Weights of a small self-supervised image encoder.
Model: 32-pixel images, norm groupnorm, activation silu, depths [3, 3, 3], widths [96, 144, 208].
Data: trained on aerial photos of the United States (SatlasPretrain), 203450 training examples, 3.4 epochs.
Rows from block 5 of a small self-supervised image encoder, named by matrix and row number. Rows with one number belong to one channel. Each number is 128 + 24 x the weight over its row's rms, rounded and kept within 0 to 255. All counts start at 0. Numbers have three digits each.
After each channel's rows are labels from the 100 images, of 14976, where the channel reaches its highest value: "colour at peak" is the nearest of a few named colours to the mean colour under the peak. Only what is clearly more common there than usual is listed. The data: aerial photos of the United States (SatlasPretrain).
# convs1: grouped (18 groups) 3x3 conv (model.blocks.5.convs.1.weight, 144x8x3x3), inputs within the group 0-7, a 3x3 kernel for each
# convs2: expand pointwise conv (model.blocks.5.convs.2.weight, 144x144x1x1, transposed), outputs 0-143

convs1.107:123071090122188125116188150140080140161143111139129150137133122109110117126119149080141094120098141126116118135164126131094130119117113094150148177107122117129160117148129073164140119109132118127119106105147156129099
convs2.107:141143160125118119138163105101124113139134133179133137128093168148113163127143100100165099149106132155129102148128101165166159149137122172110139100079123127076130122103100123107133087160145091113131115087114092135159148146137130120094121119129090150112109151125169119105106129144120119079131108113157181105120155096109157115120099119162141111120141122130143095102108145124140088176171141141173144114129128127149121145063110145095116
colour at peak: black

convs1.138:122151115168110120110143161133136114132118088108130075098135101122130124141151138138151159132127172156133163138174126127081148095112116115122110131148128116135134157183182147159154121081100120142110108121120177116099
convs2.138:140114096093124123141133084122154112150128101142111117166157136121100154133129137113163173078144111086133094071159146143145138134114130120133160107124132096190113152147154118121171089127119135168157160122081117114128097129127166132152139128144143124152149110155122106133126116140104141158134186130124120123103108117080172150140122114121151115118099128144114106131091106102126105159094134114189146083152188140145122115141104140098120
colour at peak: black

convs1.72:132099154119157130122124129124100148147111092095111130134130125149151078112130096099089127096147130097111122144087090108148158162129147142170159154159127121138137101139177095191108102118121134152107136097147134161142
convs2.72:116083135169101139132074135125075146127121137137105155106119133132092162127136139153115174106140095128132134176165116140160118124117127150127121130125133147128111120143117130130152135135096146134171142110130144110147151127131174138135155128132123122119111094120110117132137181126144111131113120150121105113081182135136144137144167171108188096143114200146130185103151123162125146147129098106150110116145127123132076154081149160082161
colour at peak: black

convs1.100:151127130100120136127119139128119113091133103162132097128097120129134144129145150116105097147158110144154100129130127166115108110132155100137126137157170116158160155137167133124195155158163093121115164196179130131122
convs2.100:101131127127126112151072133140161113116146163117153148110125103121125128131089122156113128055154171112087146143124067145139146131143097099127151118131153145149098130125109135123126169139065131112152108157136142157136137121120164143116121168106143077143116159180157116089177129102140119144122128100128132132149139157092162130148123112155146137154129141102158156140132140092145123131104142147119134120159113099091099137160174098084156
colour at peak: white

convs1.102:102114121146190118122157162108143082138167101154120134119124165126111090154137114132143139138148127136085109131135150151118136145076129140164116152123169161130166136152113138176171099166146121148156121104146119139148
convs2.102:144116140160123156152160138101174133131152120123111114126104112188118128076126164145121095124144117119110136171105090113114086166160123103115112163162176128112159147150154070156108143124130146091109147163133142096107121135161167113128144165143123123120115169131126131111125092106162141138099155116148116144153133117129136129116104125129088151160106118093088150142123118082152162126162122109132117122144142119089117127172121107166069
colour at peak: white

convs1.54:131163119118144119122166123107097153135123152110136155145134111149147135190150153116164148131165131139084114150163146179126135121174136112097117124168141109134092169140111158122089193114116138126118099134108117125133
convs2.54:124146131096153117109104107078161105094120136131107145142150140097094099116124135143122135121124112134116154117121161127155151141136122191138115120174146150121095156131134104130100135081100135094128141129184117118124139141098142169124151144104098083095153182081156125133093079102109115095138112120163126141109137148179152164151119134129172087155151128091129116130100116107077105147134122133145160109139146131100099146119115114108085
colour at peak: black

convs1.124:141109124096157167108111134101129119118135140149135169133096124104100087110133105150156131095157219084149164147138140106170106127135087116122140124088151134138126127101145145121108139122082136134138136125131138142093
convs2.124:143120112129096174133170154160134101160154110134152121104152124134122105132185143117116149137098096135139094103108104152135145104109129169138181124119144122117168092102127126119174154138147155130141192165103107141092105138120105137108150124110085124121107129106122108134133115131142126061118115127091113165125114163133116129151128120060094092122112122141110122102107119154131104121130106134113127128151171111102084140146095086157086
colour at peak: white

convs1.53:163152147109159116119124075121180100138142116137178130107156157138142138125124162130178134163072174095137142112098121082121103122122121126132134112142128136149139125145133134111114128077130122174128094155117094118109
convs2.53:148062122142139104111074122113132125133185167147152119129133098052113147138149118125119136100149069122104117152129160138178162106175140114124133086136141125110125136134110124152147170156149138109117113135115158136152143109131121142118080110081110117085078129124098147096138148124123158162123094143149111127123136090156114124146114146105126144150133119159144139107121113117107130119119154145130136091105103117150131196103106132095109
colour at peak: black

convs1.123:118131131133109153129100129142103093146156130108137104116121125162146178139135140091098127142140185156173176096092076098117077117102109127135128115128129116150119142139086149127097140121116127134109137186155128141155
convs2.123:125141124150141149159138151184141135132138117135094096112083099119096128108098121168123134113124122121119100114120105093090155123139157127105154135150148109128141149157119109140141159141171148141134201092117142088130118154134117131118157120110141084115149160127141149093171126108131173158141154137119112162110114125148096101114106116126123226095099113141105140142108105102094115118141138110111126117161122095151114160155072127127108
colour at peak: black

convs1.127:117125097090111101105117091107102090127144112099138157128084123131139072133156144155172110152183154153126145145122122116111153148124121131103125111103145143099172124179098154081119095129097136108130141152134126124141
convs2.127:149118144122113139117153154171106108144130097121137089126144152157115093149108116157121108157078125112089111114121143175136149087143121143096117098107134112143151158110156127126153146129128149145082080146153156115112132137100159132120148148126151098134144106158136107135158114151145138128127179125113123092126135138104150134149086072141133109125190099130082130095078129156074156139182110112136123129149134109115088176159114115144116
colour at peak: white

convs1.24:136161128115153110094152111161144093131107139145113124100123133162106109131157158073090112099104082127096132100108150152142128097138144123155070145159144142115113159158181122136130159140148144119107119139127102112089
convs2.24:168108103173120124120127134119114111119118095133122131098155097100118128123121157122114086162105159095169143156140150164103102139105132062079085110156102111127115121126090140135126155098120127122112144134134145130167121108160125099130106105130148143113091115098130141124182119174145062095140115141115138115126125083101128120151116087072156131141162131126112139156070129127154129090091126094130169129122107114116119120168111139131127
colour at peak: black

convs1.67:106126108098124099122151091166125124133130124112072159161134146133160093126146123102126142076165156127160139115096117143128159159154138128154137126119145096119124134135106146124079115116107139169142103129198165155123
convs2.67:080115149115135077126148157113166099148104157159056153149144104113162130123124120089104137117116119123120097151149106123091117110122117144145113107133098155121103119102130151154124110130123108128114127118151154132083147111135136095141160116093122155112121128113163101141122119115081179118111108090160119136165099120195147150179148154151103148142132121095129122136089087100133093135127072146145166095138143137139150146105121117157141
colour at peak: black

convs1.142:199136134101146141114136097116139124137151154114143129095122118099156102143111107143133153147155174078143111160174131134148134150141199130116130111108131125111153105088157124089172094111149104120132121124121141122115
convs2.142:129121104144103138129099106140131097151091090120111134145127088143135152134111099158115132130166164115157139064097164169096088108105148098156153149092104099146093145138155118155151140076118150105142153145123103125121120107138141129139126118125170124092148143185140163106133161160090129190127113144113138124111123126137147186158126127146094142106135130120138099119094092077126100098106147124102139139143122159125175137135120108138126
colour at peak: black

convs1.74:070121123163202129149133135109122136122120123123151132124153123189099141139154150143157168118117104113127115104110154142126078160123113095147121135156121145154166107099117078131125104138105094155135127151134094127125
convs2.74:126159096161155127158159135095106126105090152092108115170098111131088140139100124123108121109101106132150095106101159118137132121120121109111162138141108130148105157164149146149148121126121120118130141148129123072113167141145151100105139115128171094135112114109134074139103120109117105134168114124094097133104124142128078125178129101110130131147112197129089130126142086089104095149095120106129125077109163127139099083167138149161123
colour at peak: black