python train.py --cutout=0.25 --max_precond_dim=1536 --lr_schedule="poly"
Rows from block 5, named by matrix and row number. Each number is 500 + 40 x the weight over the matrix's rms, rounded and kept within 0 to 999. All counts start at 0. Numbers have three digits each.
# convs0: reduce pointwise conv (model.blocks.5.convs.0.weight, 144x144x1x1), inputs 72-107
convs0.0:521509465443512551456458570493507490512446530489527513516553449449509545541476498507504474495488588518457466
convs0.1:498456513548510511542511485466483531520516477567495521463412457564477464509484501493536481548503523457490457
convs0.2:524428447468613531549437533480455471492549568432461549500523558425543493530473598478574609532477512498445494
convs0.3:457459524453500599477466514520526452533493476509493477492491450480523555568432477544486424491513481481439499
convs0.4:500550484484514483495488534474442528487483516460457507513497478510507501388540453478485478494501474409503462
convs0.5:550478552372570503508517519444531479529462497516438487526510495514539581454487505557475534463564485465493462
convs0.6:432479478565467473433442497480460419518498524576516451448526491507467460509457464450495490460465502481531517
convs0.7:490466500514477490522534491514500517505432469548558518563485484527533446470456498493530479528496425474461450
convs0.8:544534489482553477491470528479499594472413505452451503482558427441498520489520533545554457531467538470527509
convs0.9:511512537441489525399480483499466481474524412525461465485540482534498461533498551591493527552410499492467413
convs0.10:493575445456538461457531548455546500443461477539522476512399534524497480477571432507458507557536473448444475
convs0.11:473423485529493515527514459454499491489440526522490492487484429587442512463453540536504531474530518467504476
convs0.12:476450415538527513479528525442481494484475496517496474474525511522474498496473501551496490478502475509509457
convs0.13:503460458475487548483545483468487513568514551512523467513477633575520481458541526494542507501505502449591472
convs0.14:529552549530544554524584458537526491532493546500479514488518503544484485526537512485499481519427507490457459
convs0.15:512499489445481485476534550565504460431541531503497575457592559422558465471459468451496499482482469566519459
convs0.16:455535439493495470503517493448476516449517543493516484502468572521479504427495519541563503534460505494523524
convs0.17:459457474480472474583473565493490447474467514492604501485403489458472489510484474491483480539465505486569514
convs0.18:512486446482485503478508512587442479532444483466524532505463439522562454473526531439484500466557513491555463
convs0.19:493517496536554406471472494582514510533523493510442531485507516437563568474514583498491548466522469443532541
convs0.20:491478609442525495534541471475532505496511476422512550530493468524439512520472494593556548500530492556526522
convs0.21:517490570467449502547497490460451482475480420544502520497475483533428426504501511484499478454524510500473567
convs0.22:479518524550534530482481497394504502569512493501495522436493488471428430506464498501431508496452521550527504
convs0.23:499468432475437509553536512505482460487463553522457516519457526511488501531463507504515495495476505441454501
convs0.24:461511554457443477510507452522495465539485554525461469444498417508461603501448495450519501446451509497491520
convs0.25:585499492491480494465469487549558471510447447477445483490601457552494512546445419525450457517456492468584409
convs0.26:573546463533517490484558412509514441519470410488566517478496454505493469524485522475519499452501516427521465
convs0.27:539511519473466549443509505441467432554553524560502530534474507426547546475518539537482578446531495528541423
convs0.28:522552492493590507537543407503467481482489484452501529461563493489490386507511536558507521522526529458477478
convs0.29:477536546502466555557483455537469530452494550492578499588518454529475491442518498485454543494477475397529501
convs0.30:432555461529455534503565516508534451538506454440546500584463392498474446429490455473653468416531531466490501
convs0.31:575460470556479454484539463495518436502493497530486497489506459513549577481447477490575471478543443554461494
convs0.32:542527444493549455475445495531497481542390513475505528557591525473499480474551394506449533504553520459485523
convs0.33:482564457504476524405496492525468517523485479456486460469433472465450480473525475491447498530507493559487474
convs0.34:473567553510562538581541497445454498591450489487411557491458486518496471546447503467485543405510476542501435
convs0.35:518540529579512545435532518457499552475545508487525452434513502492502473491532517532480514464460568496461553
convs0.36:534501513522525484434483500530495477481477532529543448581513468524530476480537460517463509486437488480527539
convs0.37:470487476528530494545474477556515434526475536494545528514495456531476545438472468533517437434484497457502542
convs0.38:480452475569434486520468465471500485476510509535501475491490414483493512462426539515476488467502508487507532
convs0.39:409542517494495499507528509519514506399471518546491505467438489479472455521457456493489418496527475532486482
convs0.40:534573493403505506571508565539484535485508508503501496503514498428494565482472536545497562522454501446535423
convs0.41:506477445516510372471463510525518502523460509577534460555571553490531551534447461472573493482573470511515491
convs0.42:462521533440522456508524504442519536501488470554454514530471495596507553535509444509459547483505416556506508
convs0.43:462511470460534550511478590475515496475457523474510429466490438537455479506514472493467495464436498506536511
convs0.44:470492544509453530501434545494520454492447532553531579485435505516582483428520503460495498552554493478488496
convs0.45:514485487485481495484569474497467461466435490512508479466479539478463574519561442471492505510517471459545519
convs0.46:500544542542450504526493496503449515453514454558457502510520484593513511517498412537489562454536566461449522
convs0.47:537518455552488512451514512474405503429534527479581450429478546582579534464519541504540489453482481508508564
convs0.48:502499514454479477541541493505469513535508535478457575505421471473499478491522492505532568532517467511496483
convs0.49:481485472499499592480527429508483522430506480508490427514560474547562468479506483477485466504573490496522498
convs0.50:471555467508433445522517442482472533479484481520523499508465485538479527505544495448485510456497443511561473
convs0.51:424456476463468507425473502498447468557493496515498444545402512555538453491561498522460460552509516522524524
convs0.52:502492488523487502477462532532518537447525514477482529489435559484600440480522482464504507524504473475448513
convs0.53:459428455451465514505511503436468532511475553512447562514572514483533502527496450553479476474499493438476451
convs0.54:482499525537528483467524551521451549535490481488475462496530588539394507559513471452531469460540476427507547
convs0.55:628461517468523476550498460508500479562544476553471492453524523455494391482450437563516457536465514517493524
convs0.56:472582573459478540463544510512457519416529491512502531508466555472592449441576483492491491497560569458464475
convs0.57:509569595481475519596555516465520457491482505407536488504564400511563465487511554633559507502476521511494426
convs0.58:489521481480449478521544453540483533540477568487459494489548484587491505517511540519459547558444511531569469
convs0.59:507508438455474514503581419501545533483554492527502498533573500510517576468528464443495517543512519550485353
convs0.60:496546446434459462489472469517485589530508454487547496518531479532471537503501574500488473494470456458496500
convs0.61:496496577543555501526448511549539545470496567522553473498437514513520534466462484539447513503454459523479439
convs0.62:480463541502511504475450490467610510474454455517476458521520468483541466539526536563544517547523515414462456
convs0.63:461515427477477486472515480582518472534472498487480505505510462452470485449456516428432513508527523403446498
convs0.64:502492466471523539506536417443550435522448511545428510609528540503434484456464590530452548487481561468484512
convs0.65:491489509601469579494499515562487508518496523536520518490390443431439513544504528559498468503429510496417525
convs0.66:479463518520571493525562438536508566547500454527486523564464437504473483537524546483482523526445455472442528
convs0.67:506478522502539480476436506485512556503470461506482506534484592578515492554528521505502506475478438446459473
convs0.68:543490490459422550509503512560476447474502523536531470549411433567536567458530454489465480517547465462559472
convs0.69:503528495519474503528381464469435466454517471489549521443553490517505501541514443440502394486502444484486531
convs0.70:428457462402503535560498553529481464502498478477529565479510489486473511425516487505546518446491566516490506
convs0.71:530506464491400486474457522567455486462543457505510469449477443538546536497528508598580509542488484498586442
convs0.72:543486506462517549497511490522447511528583503505525570530526568559502503482517600481436483551475429491496493
convs0.73:496472509490432526448557520519593529511414390569454445516511524546443508483491427501459469530506439528503458
convs0.74:571467417426468576429529457554465465428499444536516517421407488460501448546454475563545492513559515521504428
convs0.75:572480541451517452463552514525533455476519510510520460452532475514507448485438480529527566495413526518527367
convs0.76:511516535531479448530528470480485477561486468528536539475506524507564501480517456484505512528475565441409415
convs0.77:508478475482513511547583505514486545509495483514529436494490493492538424512525510532491531489461513522445489
convs0.78:507505507508459490548541450497579495474443512538436534510532457534532493461565514510472444533448494507524541
convs0.79:474482562508492465490515479571498512563459477504463443488461552513407487513485476539500461516610542482560505
convs0.80:509445462407441469467470520559523430491481483526514475506476537483426484438507546444511439495514441550427521
convs0.81:444486590487484471527511544545494543561542529489464472547573465541469480507517475540548499515552490433502490
convs0.82:456462515467532488437416500535501590461543482548419574464465527484470478484498482432459523566483452507559433
convs0.83:460458526457507514507528555462448523517517524511523497552467496554506488528504473530486437525505497506507457
convs0.84:455475398463520477493561516416487505498436480526530520469517514454504516529516505482546472563499476526500514
convs0.85:492451536508512521552564521496539526507517530513466541467504480528466507544514530502533535456463520569489509
convs0.86:493463543537513482470481514539492504464504550490554482478443487433502552474477437418528497571492489478521436
convs0.87:541488532434548537388504479439471558536484488543511493464529486522494535527459469518533437433529524489493456
convs0.88:485501435494549523526477465483476471534425484503488537598518486504529493504477460498449487524542529497489508
convs0.89:510449507508472567520521529506416426458588532483520462512475468517440535482497570489502520517481541467509435
convs0.90:457473459496449522507484440433458487492432530457492472483516539504515520540445377510457493569543481475528497
convs0.91:461471512465565457507524485476576492471460438531381535576581461502489507521421520487496558448505460478464509
convs0.92:561469569517448417453481501501475548585516458491569470504522435555459484507482460476495450507521514496479518
convs0.93:489483548504486473502494515432578498481454508440403449498495551580413562483511527459498433474501581545436431
convs0.94:388487573420504466441440457534446495495557517552496541531375515550484454509500441457478495524509441474536483
convs0.95:530562539493517512550507398423545500543484406470489492574510461491490503482494560508496474534475496509479479
convs0.96:424557401431576487490474493472477504509541470555455467472521432561490493573500400499531520476459479451480518
convs0.97:515528473583543512464519463577470517491532522507481546529469471559517499570529514501512516465553490502448476
convs0.98:494473545489482515412510461506563506460517572596471474452554460509536446434477505463576485514482504544528537
convs0.99:487454481512492521509495578535480457533474422475460475470526495493531562491498517500457480524509463509522453
convs0.100:468478551518537499476485484473532486539501492528542557493484587481550541522497485485537461537442461508569537
convs0.101:497504495492558535515577541474487532519458515520488466435415461463529472459498419470510522462524463460547515
convs0.102:487497509501563501471454483494399553560422502548556550540448444498469454505500507507500523434502515452448367
convs0.103:541458532414509479525519477511526448588454485551555453456472457444499441480467519534502500478479498541432498
convs0.104:493523514467475516406518551581444498493483559418555412450459519555474495531531504463393507449483537457504418
convs0.105:472485551507426513493504572489569536514508507506501434539552532520460519533460548508449545505568467476555494
convs0.106:479491508522477555508450517451514469543478532542527416503449476462500557508525432501496480453519540458462483
convs0.107:438458478533531499429451529477454489519465572474432508489474581484478496487507509457446468559511504532486494
convs0.108:458553474445539568492501496460394573639499496477471498468499548458519516513471470460525429382504495466472437
convs0.109:505586510507510487471518501426465547531491527535516544455520525465497460411523517542508489511575448526484510
convs0.110:533510442517510447488468548519448471532481530504508460492520451435518496530527529516472513464472426442484543
convs0.111:425490503467558490455473520495551482529455573476523549512474488467484511532463517473529451457413486481513536
convs0.112:513522486530494549488436521461479519493531460524504603539455505508535495552527525473520509497476527578519452
convs0.113:545546494452459485425450473565457530481470474494429525518481435532438533463550473480451488511414523479490521
convs0.114:510531507520507468510488474441499553547490456469504539525455485629466516556492575491515532439597458452468517
convs0.115:510500424491499441522483510511483523472481541511507569524515496473473529514541503574505517490472458560475490
convs0.116:476563547452491511593525443459524503537530479495535491504544481519567534483551502528573521448499516521498513
convs0.117:496452445533547478510534502505525534500547463519485508471457524468487433515516529484472470512424456514430527
convs0.118:554459482544458494491475440478522542518479494418478522510418494483495538509519551432531569445458471563527576
convs0.119:505443540451489493510442503492485474472484503538460584520476438551480472516534497455564507451484430518542472
convs0.120:458549479477463507547508479463500517471497492510440521464447373394467410470535436505532463505540435402524532
convs0.121:482449463503455569465479431584502512500472486486503490444475516509438468468526582486462488501576473520499494
convs0.122:466484470499491537499511519505464525509499505514549559491483442426452522521450540471452510455460531563515525
convs0.123:549579509390479451457468508511465527539424464529462463519492481528458493518497626576598496442528498510489477
convs0.124:477420536537541502464447548529545484482490514514461465438514418538543475571512474560515452479513444544599558
convs0.125:555515534477519534492511471556487559561503450499518438502523527484498576475485443547477467527536471526539516
convs0.126:480517530545464581456468496602526453521518519499498477458474521448493539512438464515519456569495523456516505
convs0.127:500479505466493565468463477474556524564509510534505531533526500452455511473440539467479470491506489465522503
convs0.128:460504429489544499562437526518485455483479498508464491404485473440469455397423478477459482478546509453538514
convs0.129:533475488470476545528504527519503519489530516487427502508472504401613496505501456466537558478488532521514507
convs0.130:480466481484453523455541538443535488579503506543452485528487472515478493517520509488501498489505491466494400
convs0.131:516531510468583576467473550463457463557489551449474535491526549445546512497480516544475469486557497501491478
convs0.132:478576429433539448424535599485493474549528580456482490516471479500511489547451582478548449580515507488463400
convs0.133:553513550483515536535503499441501445526458490572520498484540485566524502514459505469542475533501476481492479
convs0.134:488529452477503551491529525503517488532519462502544557521490537459582488513521498493488488492443479489487449
convs0.135:539536441506487475471528534531523450466488573441534464508556526442578456469470505542491483483468523508516487
convs0.136:438493470531523497455516511522451516474412476441422477475569496480530620546568553471465496485476440521502505
convs0.137:411432465481446512456470532516456539538517477535465536531513401445485552499460489461492479557520494492522525
convs0.138:478526472448503444470557409456525503504496509523550539485467506485459490476473506510483542504506499474499565
convs0.139:480491505464498457421505444516481373520435525500436531410539446433497563429475482507465504516474456422444502
convs0.140:497541488575497509511444564558452457578496443517481444503527471472547518469445548468437488484455475458490497
convs0.141:419622538509429552530603512524468557513537511533493556504440466485497499485455474536529574544505512468451505
convs0.142:467521502517464490547515496557465515528472440546465432564487509426493537537454470474488493538594496486512497
convs0.143:543489540474590464510498501451520540460534447501467492405465416536511571527490493509542549458493470504526493