From a checkpoint of a small self-supervised image encoder.
Model: 32-pixel images, norm groupnorm, depths [3, 3, 3].
Data: trained on aerial photos of the United States (SatlasPretrain), 3.4 epochs.
Rows from block 6 of a small self-supervised image encoder, named by matrix and row number. Rows with one number belong to one channel. Each number is 128 + 24 x the weight over its row's rms, rounded and kept within 0 to 255. All counts start at 0. Numbers have three digits each. After the name is the row's rms in percent of the matrix's.
After each channel's rows are labels from the 100 images, of 14976, where the channel reaches its highest value: "responds to" is what is common among them. Only what is clearly more common there than usual is listed. The data: aerial photos of the United States (SatlasPretrain).
# convs1: grouped (26 groups) 3x3 conv, stride 2 (model.blocks.6.convs.1.weight, 208x8x3x3), inputs within the group 0-7, a 3x3 kernel for each
# convs2: expand pointwise conv (model.blocks.6.convs.2.weight, 208x208x1x1, transposed), outputs 0-207

convs1.118 104:133139107109139110139117207119149142133143170148122102101087142117048131134123116106124114116114095124093104117126164152118143113167172138165118138154151137145144126112112102131092091101130114107125142130160122109133
convs2.118 114:177136156138134140139113128159096115171158133106111138169146118126129125124185088161142090149132096180142086154102139123171150168125153161105114143122148142122091143161130180133137139109160097139163128148089158140141134121130078162158144122150118143106125131070146105130151088144102148115116125146155102103110092115158104099131094141158150145150122144138166140121082125125117149146100162102106125124179143119182123126126107153132113136123166095156156118145147140149114089109135128122132149122107143136106116114119123114124192114112120130153112155078120093131108136160167133142152108155124147077132152122098131164090104145113
responds to: crop field

convs1.33 097:141163155136132175123121164123135113126138100128111153107111139124137119136150134115122140111167150105137104164120117153150106128078129112171147111116178139135158111126129105146105129094109159145151150083176169193146
convs2.33 093:114152085162127154152098104116147110134101147136115101166148122126162133169127088121062095144131152165136152156118140171102150130166115139113097080091152159156111086118146062136151125121143162124130120131147127161106134134121171093161092189108154142152206144118169117149117121157164117116130149146144112174143117120101126142132112154126134117129113106122127180139152141175124077155146158147148123121111100148124131103113123135123153129108178119131155108141160110124127168144149105111086128119138153119166119098138149109131123132165137110155159116118129107131121161114131127153150109147132127112116141150117098099107177136150
responds to: crop field

convs1.194 098:148127141127102152138110112085100134085164108140169126129147142134143124125138141077136188115134082101149136120123104136132133133121141135106081164105136151119122145116122132152147131089101138133132136129187106157198
convs2.194 094:134117147090104167125165100126130119079165093121120106115108131131212072139157132114112146095141096122146143107140095122113151106123117125107163112159121120103144142149153114118161147157129117150139112159078097122092115096108092146147102126104124165097119159118128076153120137139106156152125181122116089120113148115119156128091155155149153138128156122136104143104116098138138143124147150160081133106153123148112157122140124169139140120100136146137156084147163164139136137096155169126131112130068154124146208136105126114139107115143157128155136118134123154171125159127089122112108094140145148128146121137154120124147081093143
responds to: crop field

convs1.164 100:132161137149136140115106136161152141084135118149101124137140142132155176145148130107093074137126144139117138138167137121069139156122118123131139171110152162130135165148086099111126144150114122114103108114092110081073
convs2.164 109:136143128139103119133113155120084088124128109119143129143140160124134109067094118073177140111120174151126143128119087124163160121145141114110129133151127130099128128158137168139152155094136162089104123134142124118109123165116184117170094134106113155132099106155135136131134137159110132107159133140154143117167155136060139087137111163148104157114122132154126098131132099148123108151132136118174154134123118125154138175127137165114113093107132137140120098115108130106077042114115171103130081111081115103101131129156165114159171140108151131156134129135104111119154112114125148124118164156089134147124092121153125119169120118171
responds to: crop field

convs1.169 090:105105135144108143117137133126157102145179117107142120153135134152165166134165144137165177110150083139092143078096142097127098092086084118145124155092147136137146111154142163140143119120155117140160144126151125127143
convs2.169 096:123125133123177097120108127154162131121100103153119101140135140111147131124177109145128127141142119154120142131137149130140183162105149135125123085131126129113120150109144138136139122116128171152124078153123108126100102107141125129109133128067153131112100131161142164148135100146164105154155104124121127190139136103155129096103134142123146141106120107126122119130138107107158078097106122112128096117172099085110150184120124155121145136141156128135146077078108154078157109135131062096128124121136117116155083163123117091149115114166118130125168112093077124134113158123113144158127062138082123122146121177160101110111098110083
responds to: crop field

convs1.201 092:108118150157117140095116141129132102121143106124138135059105105110151096140140131123112109116135172122144129145130147134074134154145150126184131152146148097146134085109154123113187108092106137133133157144170125153174
convs2.201 102:119131106093142115166093099119122118139106136142145127123133146172139154173127124138108144110133090124121134148143096117111238094152133139105120156104124146123115139139144121167117142116132085161100090110132132136131143144086128150141151138186091089112121156136133113126082119150150116137147086104109103130129161163130108123195123092091148118174139140110130130099146098138108129131121175103139153145148138180150090142147096083139082113149115128114131129114141104157115101070123138145149124118140138141119159136100137147100126097114124121126094093103123159169109132118161098134122098129160099133115145125116093101130113167093
responds to: crop field

convs1.141 092:110101135098092178130126120128121143138154146085160132154185173111078166119155124109131135143134137145122125144119158130120103126109117150147134104139101088068087127131127092116108115136141098090102111112139133154158
convs2.141 101:115117105095089102151111088139144158113115106121148136140085150130104092107136133135142098110139155159109115165150123126136115108152094171136072124137073126139110121114144114115136149154095130098115148121150146110158140143122161071119143092144101126122101133134137154102143165121124118108143149122141113140116116156139142108155093110126157123138104126105142149083087125141117128105137094146115180118137122169082108135120116113144087128090110142132115071097147099154156107085111089130112093113168124137116126158125146152163137100127149115152159058107134101143148102125134095149124101197102118131146104096106107132158178154086
responds to: building

convs1.170 086:098125098123124127116146091113115109101093096110100152123171137147123163137108128179109136103109124185122113158146173130122132084112103151121116138084151120161119162141109135119152142194100139117144116114125094125109
convs2.170 110:141140092103098104136117114131141133105130180117130162182170105119153135143104099159138160160123205130109097117139130116116137159135120167170161130117081136145082143160117156143132139091120129125151105136158137136123111096117112112134081140126111092159104116140140094112160127105129129119131162131106148102154133129143167086130084158101129084144118129086104149143102166124147069081141132163129107089154166106102120113124124098108135102076116091128099145184118115118122132130176133113104132111119068120133154130136144119090115165125141117141125129124118150133099153128119080164131121155112162110123123176128125113111120130117
responds to: crop field

convs1.37 082:133116111086052094133105113137162145126097171171142169096180116121124122125113133138108167119114145134174114078133107113118113140150116121100108120134107122145134179136128138117130124104111149142109138100139124085126
convs2.37 099:129088155128146096152133163123133096094162130153129100156108087119136107123151123133103138120138141147116090153155120138111174178132102127153137135138159125124150136135091122153134128126169092143138147141127137087156154167181093119099153126157161145110100117154139132174153119114204134109117130101142121141127135134128108161145153125145123154135133149095167108089120105143120122148139098130128182138101143138163148142142127130158117092102092158170108152127124113140110180097114067129134121119126122130105129116189135136106173164113131143104150110096109149107151149134124130155161104152111118142144124142093117108154091177194
responds to: crop field

convs1.59 095:123116120130137128114134136132152127142105148168173155142093142133153137086114140145110135107065134111173147102117139152130158115135129151148130139165140149107144120136165200180113130142152121173132112182145143130147
convs2.59 092:108124152087129077075135162112134126143104133158137146118141173130138120142111147099120112140111100092162153082167126137117170127137142140140183153147122165119146166111121096138137147151139104145103107132070087170109105155095110114096174118123154145193133097150136158151104093110090147119114172128153120132129079112147122166138132110118097120119162159127143162161171135145113113138146138130115097158091156162158105112125141089165140166117174105092149151154110151123137136127111134127098115121148126130133096114144112111108145151102139123119117084123176130105138089149115107137161156142114105101131136160148131116142137100101
responds to: crop field

convs1.130 099:182105132125139132122124086136146128166110162159157160102114106109168093111139101151102135099127109099159143114120119118149107131151128136162171118116168098146159158157174146121171146150144096121103144147101139109127
convs2.130 100:133186113152123125093152131119125104105118144068132144137146121112064148150114108108143081148118142109132142123096118129142153136163104144153156124091102139159093112184105139144175129124132162102097144147142115112089123115148079078165144091142116114123142141101107148127110118174130138176128150150109107095141126083113101089129158159119088125134128130113110166097157140173085113105133132097111113079118086122122118130130114144123116125126104109170126088171143169149104133107107109130148121138098076117105093105132147114132138129099115110105112131119122098155142102155158107132153088142110130131136101136135116164146093170100
responds to: crop field

convs1.27 100:141159131147162153110166107075127117160122133128144105133140123087144091078091131087119129107131156115116107112091138059093136130079153129109125094125117106156101091143114132128100134133128150127116148116154142124100
convs2.27 111:137146137107121165119098131169116127149091104126088167129147136163147138136089140160160125154101120112130131151110105096129108147113114140132111158108110128110102124148115113137127173148108121133119125125169144136132152147107130166137107095152088088171136162130094177129090164153117135125129117156140150105129147174120143140115100127109177150116149144155149141159148104110135151142148138157149171153143143142137106123168099150126111133121074102122099120145130070123136081117096140143103099095108141114130190133148131131075129122153136147146187163084144124162109120166141131125095127078143087093163164086114121169117132148128
responds to: building

convs1.10 103:130146107109157119096086105089143136108158124098126142134121127125140181130195167125103127098119133115151125085143135155131143130136143138104095140139138137151150150158154165118155134184171144111098099103149152151142
convs2.10 091:104094165118124100131155143118137153093157117104133073144121154146163149132143161185163140151142082126142151121119147094145101127100133152122147118166127116146118124101162125136137117126145161129124133121091117090126116100152120154167143094139118151122138111119082131133088169072151119123136136073104142160102113130162150154137100107140128124139115159132136139140089089115155128135108149153125165119151153167102114090087110099108114132147119137117115151105110134170141158114144103110124168100138127104100101172141085122139085074124124099126121104134155174146113188148106118159155106085130132144119137105145155175119168115101
responds to: crop field

convs1.54 110:099116145107146153106130142134109099111102089115101108117141148112112147119138145109127118100118134117128118146101129107146110109161141124175192157119130052109111137148111156150100136153118140143123107104183094147178
convs2.54 092:148115107106115132135107092127126134118195110129147119147141121103087141138107127125134137137128167121089123132150106132135152112178161108128149087128158130139121130145181142108084126049150152150120126087095114120157114135102094148178090152095067115071120107142170167122183102163120112136105149149144121152135157144114124160133144132131138130151136107144121134121152128093136175146155181121085108131111127147152150127148170095145114118127108131131178146138133095153115127138143159082154119135145129108124155109119125093115140092118151135105123063117175156102112121140135131166133139102147105156134149146137120153128147157124
responds to: crop field

convs1.36 097:144106141108120161117096129156115094107095118124117127135150135131176132131096094129089110076124104117101145113110136186117143126133162085082112088154124072104124105124150093176140126137106139112131114126113131107119
convs2.36 098:073111128112134103141182162134107096122136111168124163133125121137087162117145114115118120125148127146172147129124128120121156125134191098137105147145138106112147137109126126098136154118128111079162122153098073116135110165170117125158167153124155136160117111117086097095103161134141125140158074105113160161164156126150178187087129115155104127109144103186120140151152119124139133107117143101143090112185116176120120152156112152118104151123146131138134086118137150145116130139155129159156148131151120103132116121136123146109144124153159175144104147115131132112098169108119144160096144149101100129133121146172139157165138116168
responds to: building